config = dict(
    arch='perceiver',
    dataset='aerial photos of the United States (SatlasPretrain)',
    norm_position='pre',
    activation='gelu',
    head_dim=16,
    fused_qkv=True,
    bias='all',
    inner_norm=False,
    latents=64,
    num_labels=7,
    init='trunc_normal_002',
    lr=0.0012,
    beta2=0.99,
    final_lr_fraction=0.1,
    warmup_steps=1570,
)
Rows from block 5 of a small multi-label image tagger, named by matrix and row number. Rows with one number belong to one neuron. Each number is 128 + 24 x the weight over its row's rms, rounded and kept within 0 to 255. All counts start at 0. Numbers have three digits each.
After each neuron's rows are labels from the 100 images, of 14848, where the neuron reaches its highest value: "responds to" is what is common among them. Only what is clearly more common there than usual is listed. The data: aerial photos of the United States (SatlasPretrain).
# fc1: MLP up (model.blocks.5.mlp.fc1.weight, 768x192), inputs 96-191
# fc2: MLP down (model.blocks.5.mlp.fc2.weight, 192x768, transposed), outputs 96-191

fc1.604:118147124073121057119124111093108137087126101116134134127138148125142093129086120113107112140142149164119116140134137095143142119114105119140084138119147159165083100172130119124161124164114135114121162120160149122132121125126121148138142140093156152123113132101142083137122152114098141139
fc2.604:114124116150093176126091129156127119128153130125123126118139213139107157129139162162134127138125129116143124117128124139081128101137194111123146144137099125101118119113134138156129123146151220098141101145102137127115052136088121127137103112097162118170146107139110133105118123116119130219
responds to: crop field

fc1.724:152104097088151135105153125142178103094175084161114140135158148167150082095102106119163141129116129140139127132156087120149076111166077125129149100159167176129155131125135117113114122140085100114120163140159137119128101130091130167157116125100133117128161162103158145117113144126136111120
fc2.724:110146160141181131170127124129123159116117177089111155142099115140139140136132086141136146142171142129106137164127108108144141121148135125139114088087188130133126151130118116193102148154138076133118129111140132125173145166147123124136173097142115142116110128157132108115137139140105094120
responds to: crop field

fc1.444:142157081141162131084130097133093084118124114160144126165149144135128109126139142145130111114113096130119140109115122124152109155155096141133135145121112110109184147122119130164123144129105148132132119088116134147110140182170157096162120114163109134169116126124129125149099125109071067117
fc2.444:107106183128092123159141145125049131141127130128112190138117155097132078127137146159088118142117184149111165100117096104151127097137137155134140117115140146179112143128089109086137154122115107128140119086128135162115107129126145128133111150123108110130124130107107129145120145129121119142
responds to: building

fc1.761:098091161138134108120149149147127153122118084079136099095106129106128107107139134115146152125158125079117141112162152116135091103107118128135124118122158138140123113149085115072122152126148126151131121124129177145140113119141079080176128110144166121127101149136133145127151118134115172152
fc2.761:130106131126112096135138108112133163132125119150151161130117153135085146145121126121122117106104121135116132117122104105123170120121120064122104106165117063141130142135154158143142115095142162119150128129131150082155121146082162138131142138110119112127171126172176161124125131111143148118
responds to: building

fc1.166:161123110153152115105155141138120127108084161124143103115093125120129124163176102156164130150110128109143109132128159135141153109145129115107195135132167118136148114126120105119173155103150144118112156077138124117162125086133123140168122078109115119129149154123103118148148104130115134150
fc2.166:098107149147149115200145099167084120161103072130105156128156168109101153135133158121081109134092178138104133131132109141128110137146115103134145136109086121139128119134053158125123145126171117122150118129097142135163105132137127116123135127082148157121123134119154105170168124144149110104
responds to: building

fc1.120:108048141135125121142161161182124141076109085100128098154122127139120143095122148117161148157124138147122084110148100103098120194138142094141111085102150116161148144134119140059140152141122130133127147125121109110164147120113103093146101111138125159143126125126164142139153138152123175119
fc2.120:086124154140112124139119127128128116137128117104140163099137146144112115127129142133167118117092113126086122130127139135137107099155146077136115101104209088133140125107135131152172129093126157095120151143141140156134201113112113123131117127155153132138172126169120113143165144169156134166
responds to: building

fc1.623:156091083143138103134135088121181081155110097103081149136135129129151135157109105122096135144159135099160120117120104115117109144131106105137115126153170101111155171119097154082098116133146118142173093144123145148132114178167130114117161117141143197141106149129120118141119118121131115119
fc2.623:136132093123113133131181116137166083157121144113106125114118142106140093108121130131122098132107111121167145126114110118131108152136130099170094117126101127098162111117116128110111143118134165159135121102124138110164121110162130099107161187120107182159130130105079138099143106137130103149
responds to: crop field

fc1.542:158119150093136180143174133161154080082134154102145140117168146102127091168099114120094128149146122108130101113177112132126164112121133112136143107148135152161121107135136117168141141091117108115094138144143146137113104159109082151095134085105135132152161149118167115088093136146106138128
fc2.542:097175145159159122160088129074116157143102120151107089109090120100136178157107113145149137096143119111116129139108115104137126088154126155128091139125130118140100134162085140151128147170153148167115140111118101133172129135114145107145133188140107074117106140164108121103174158099117104120
responds to: crop field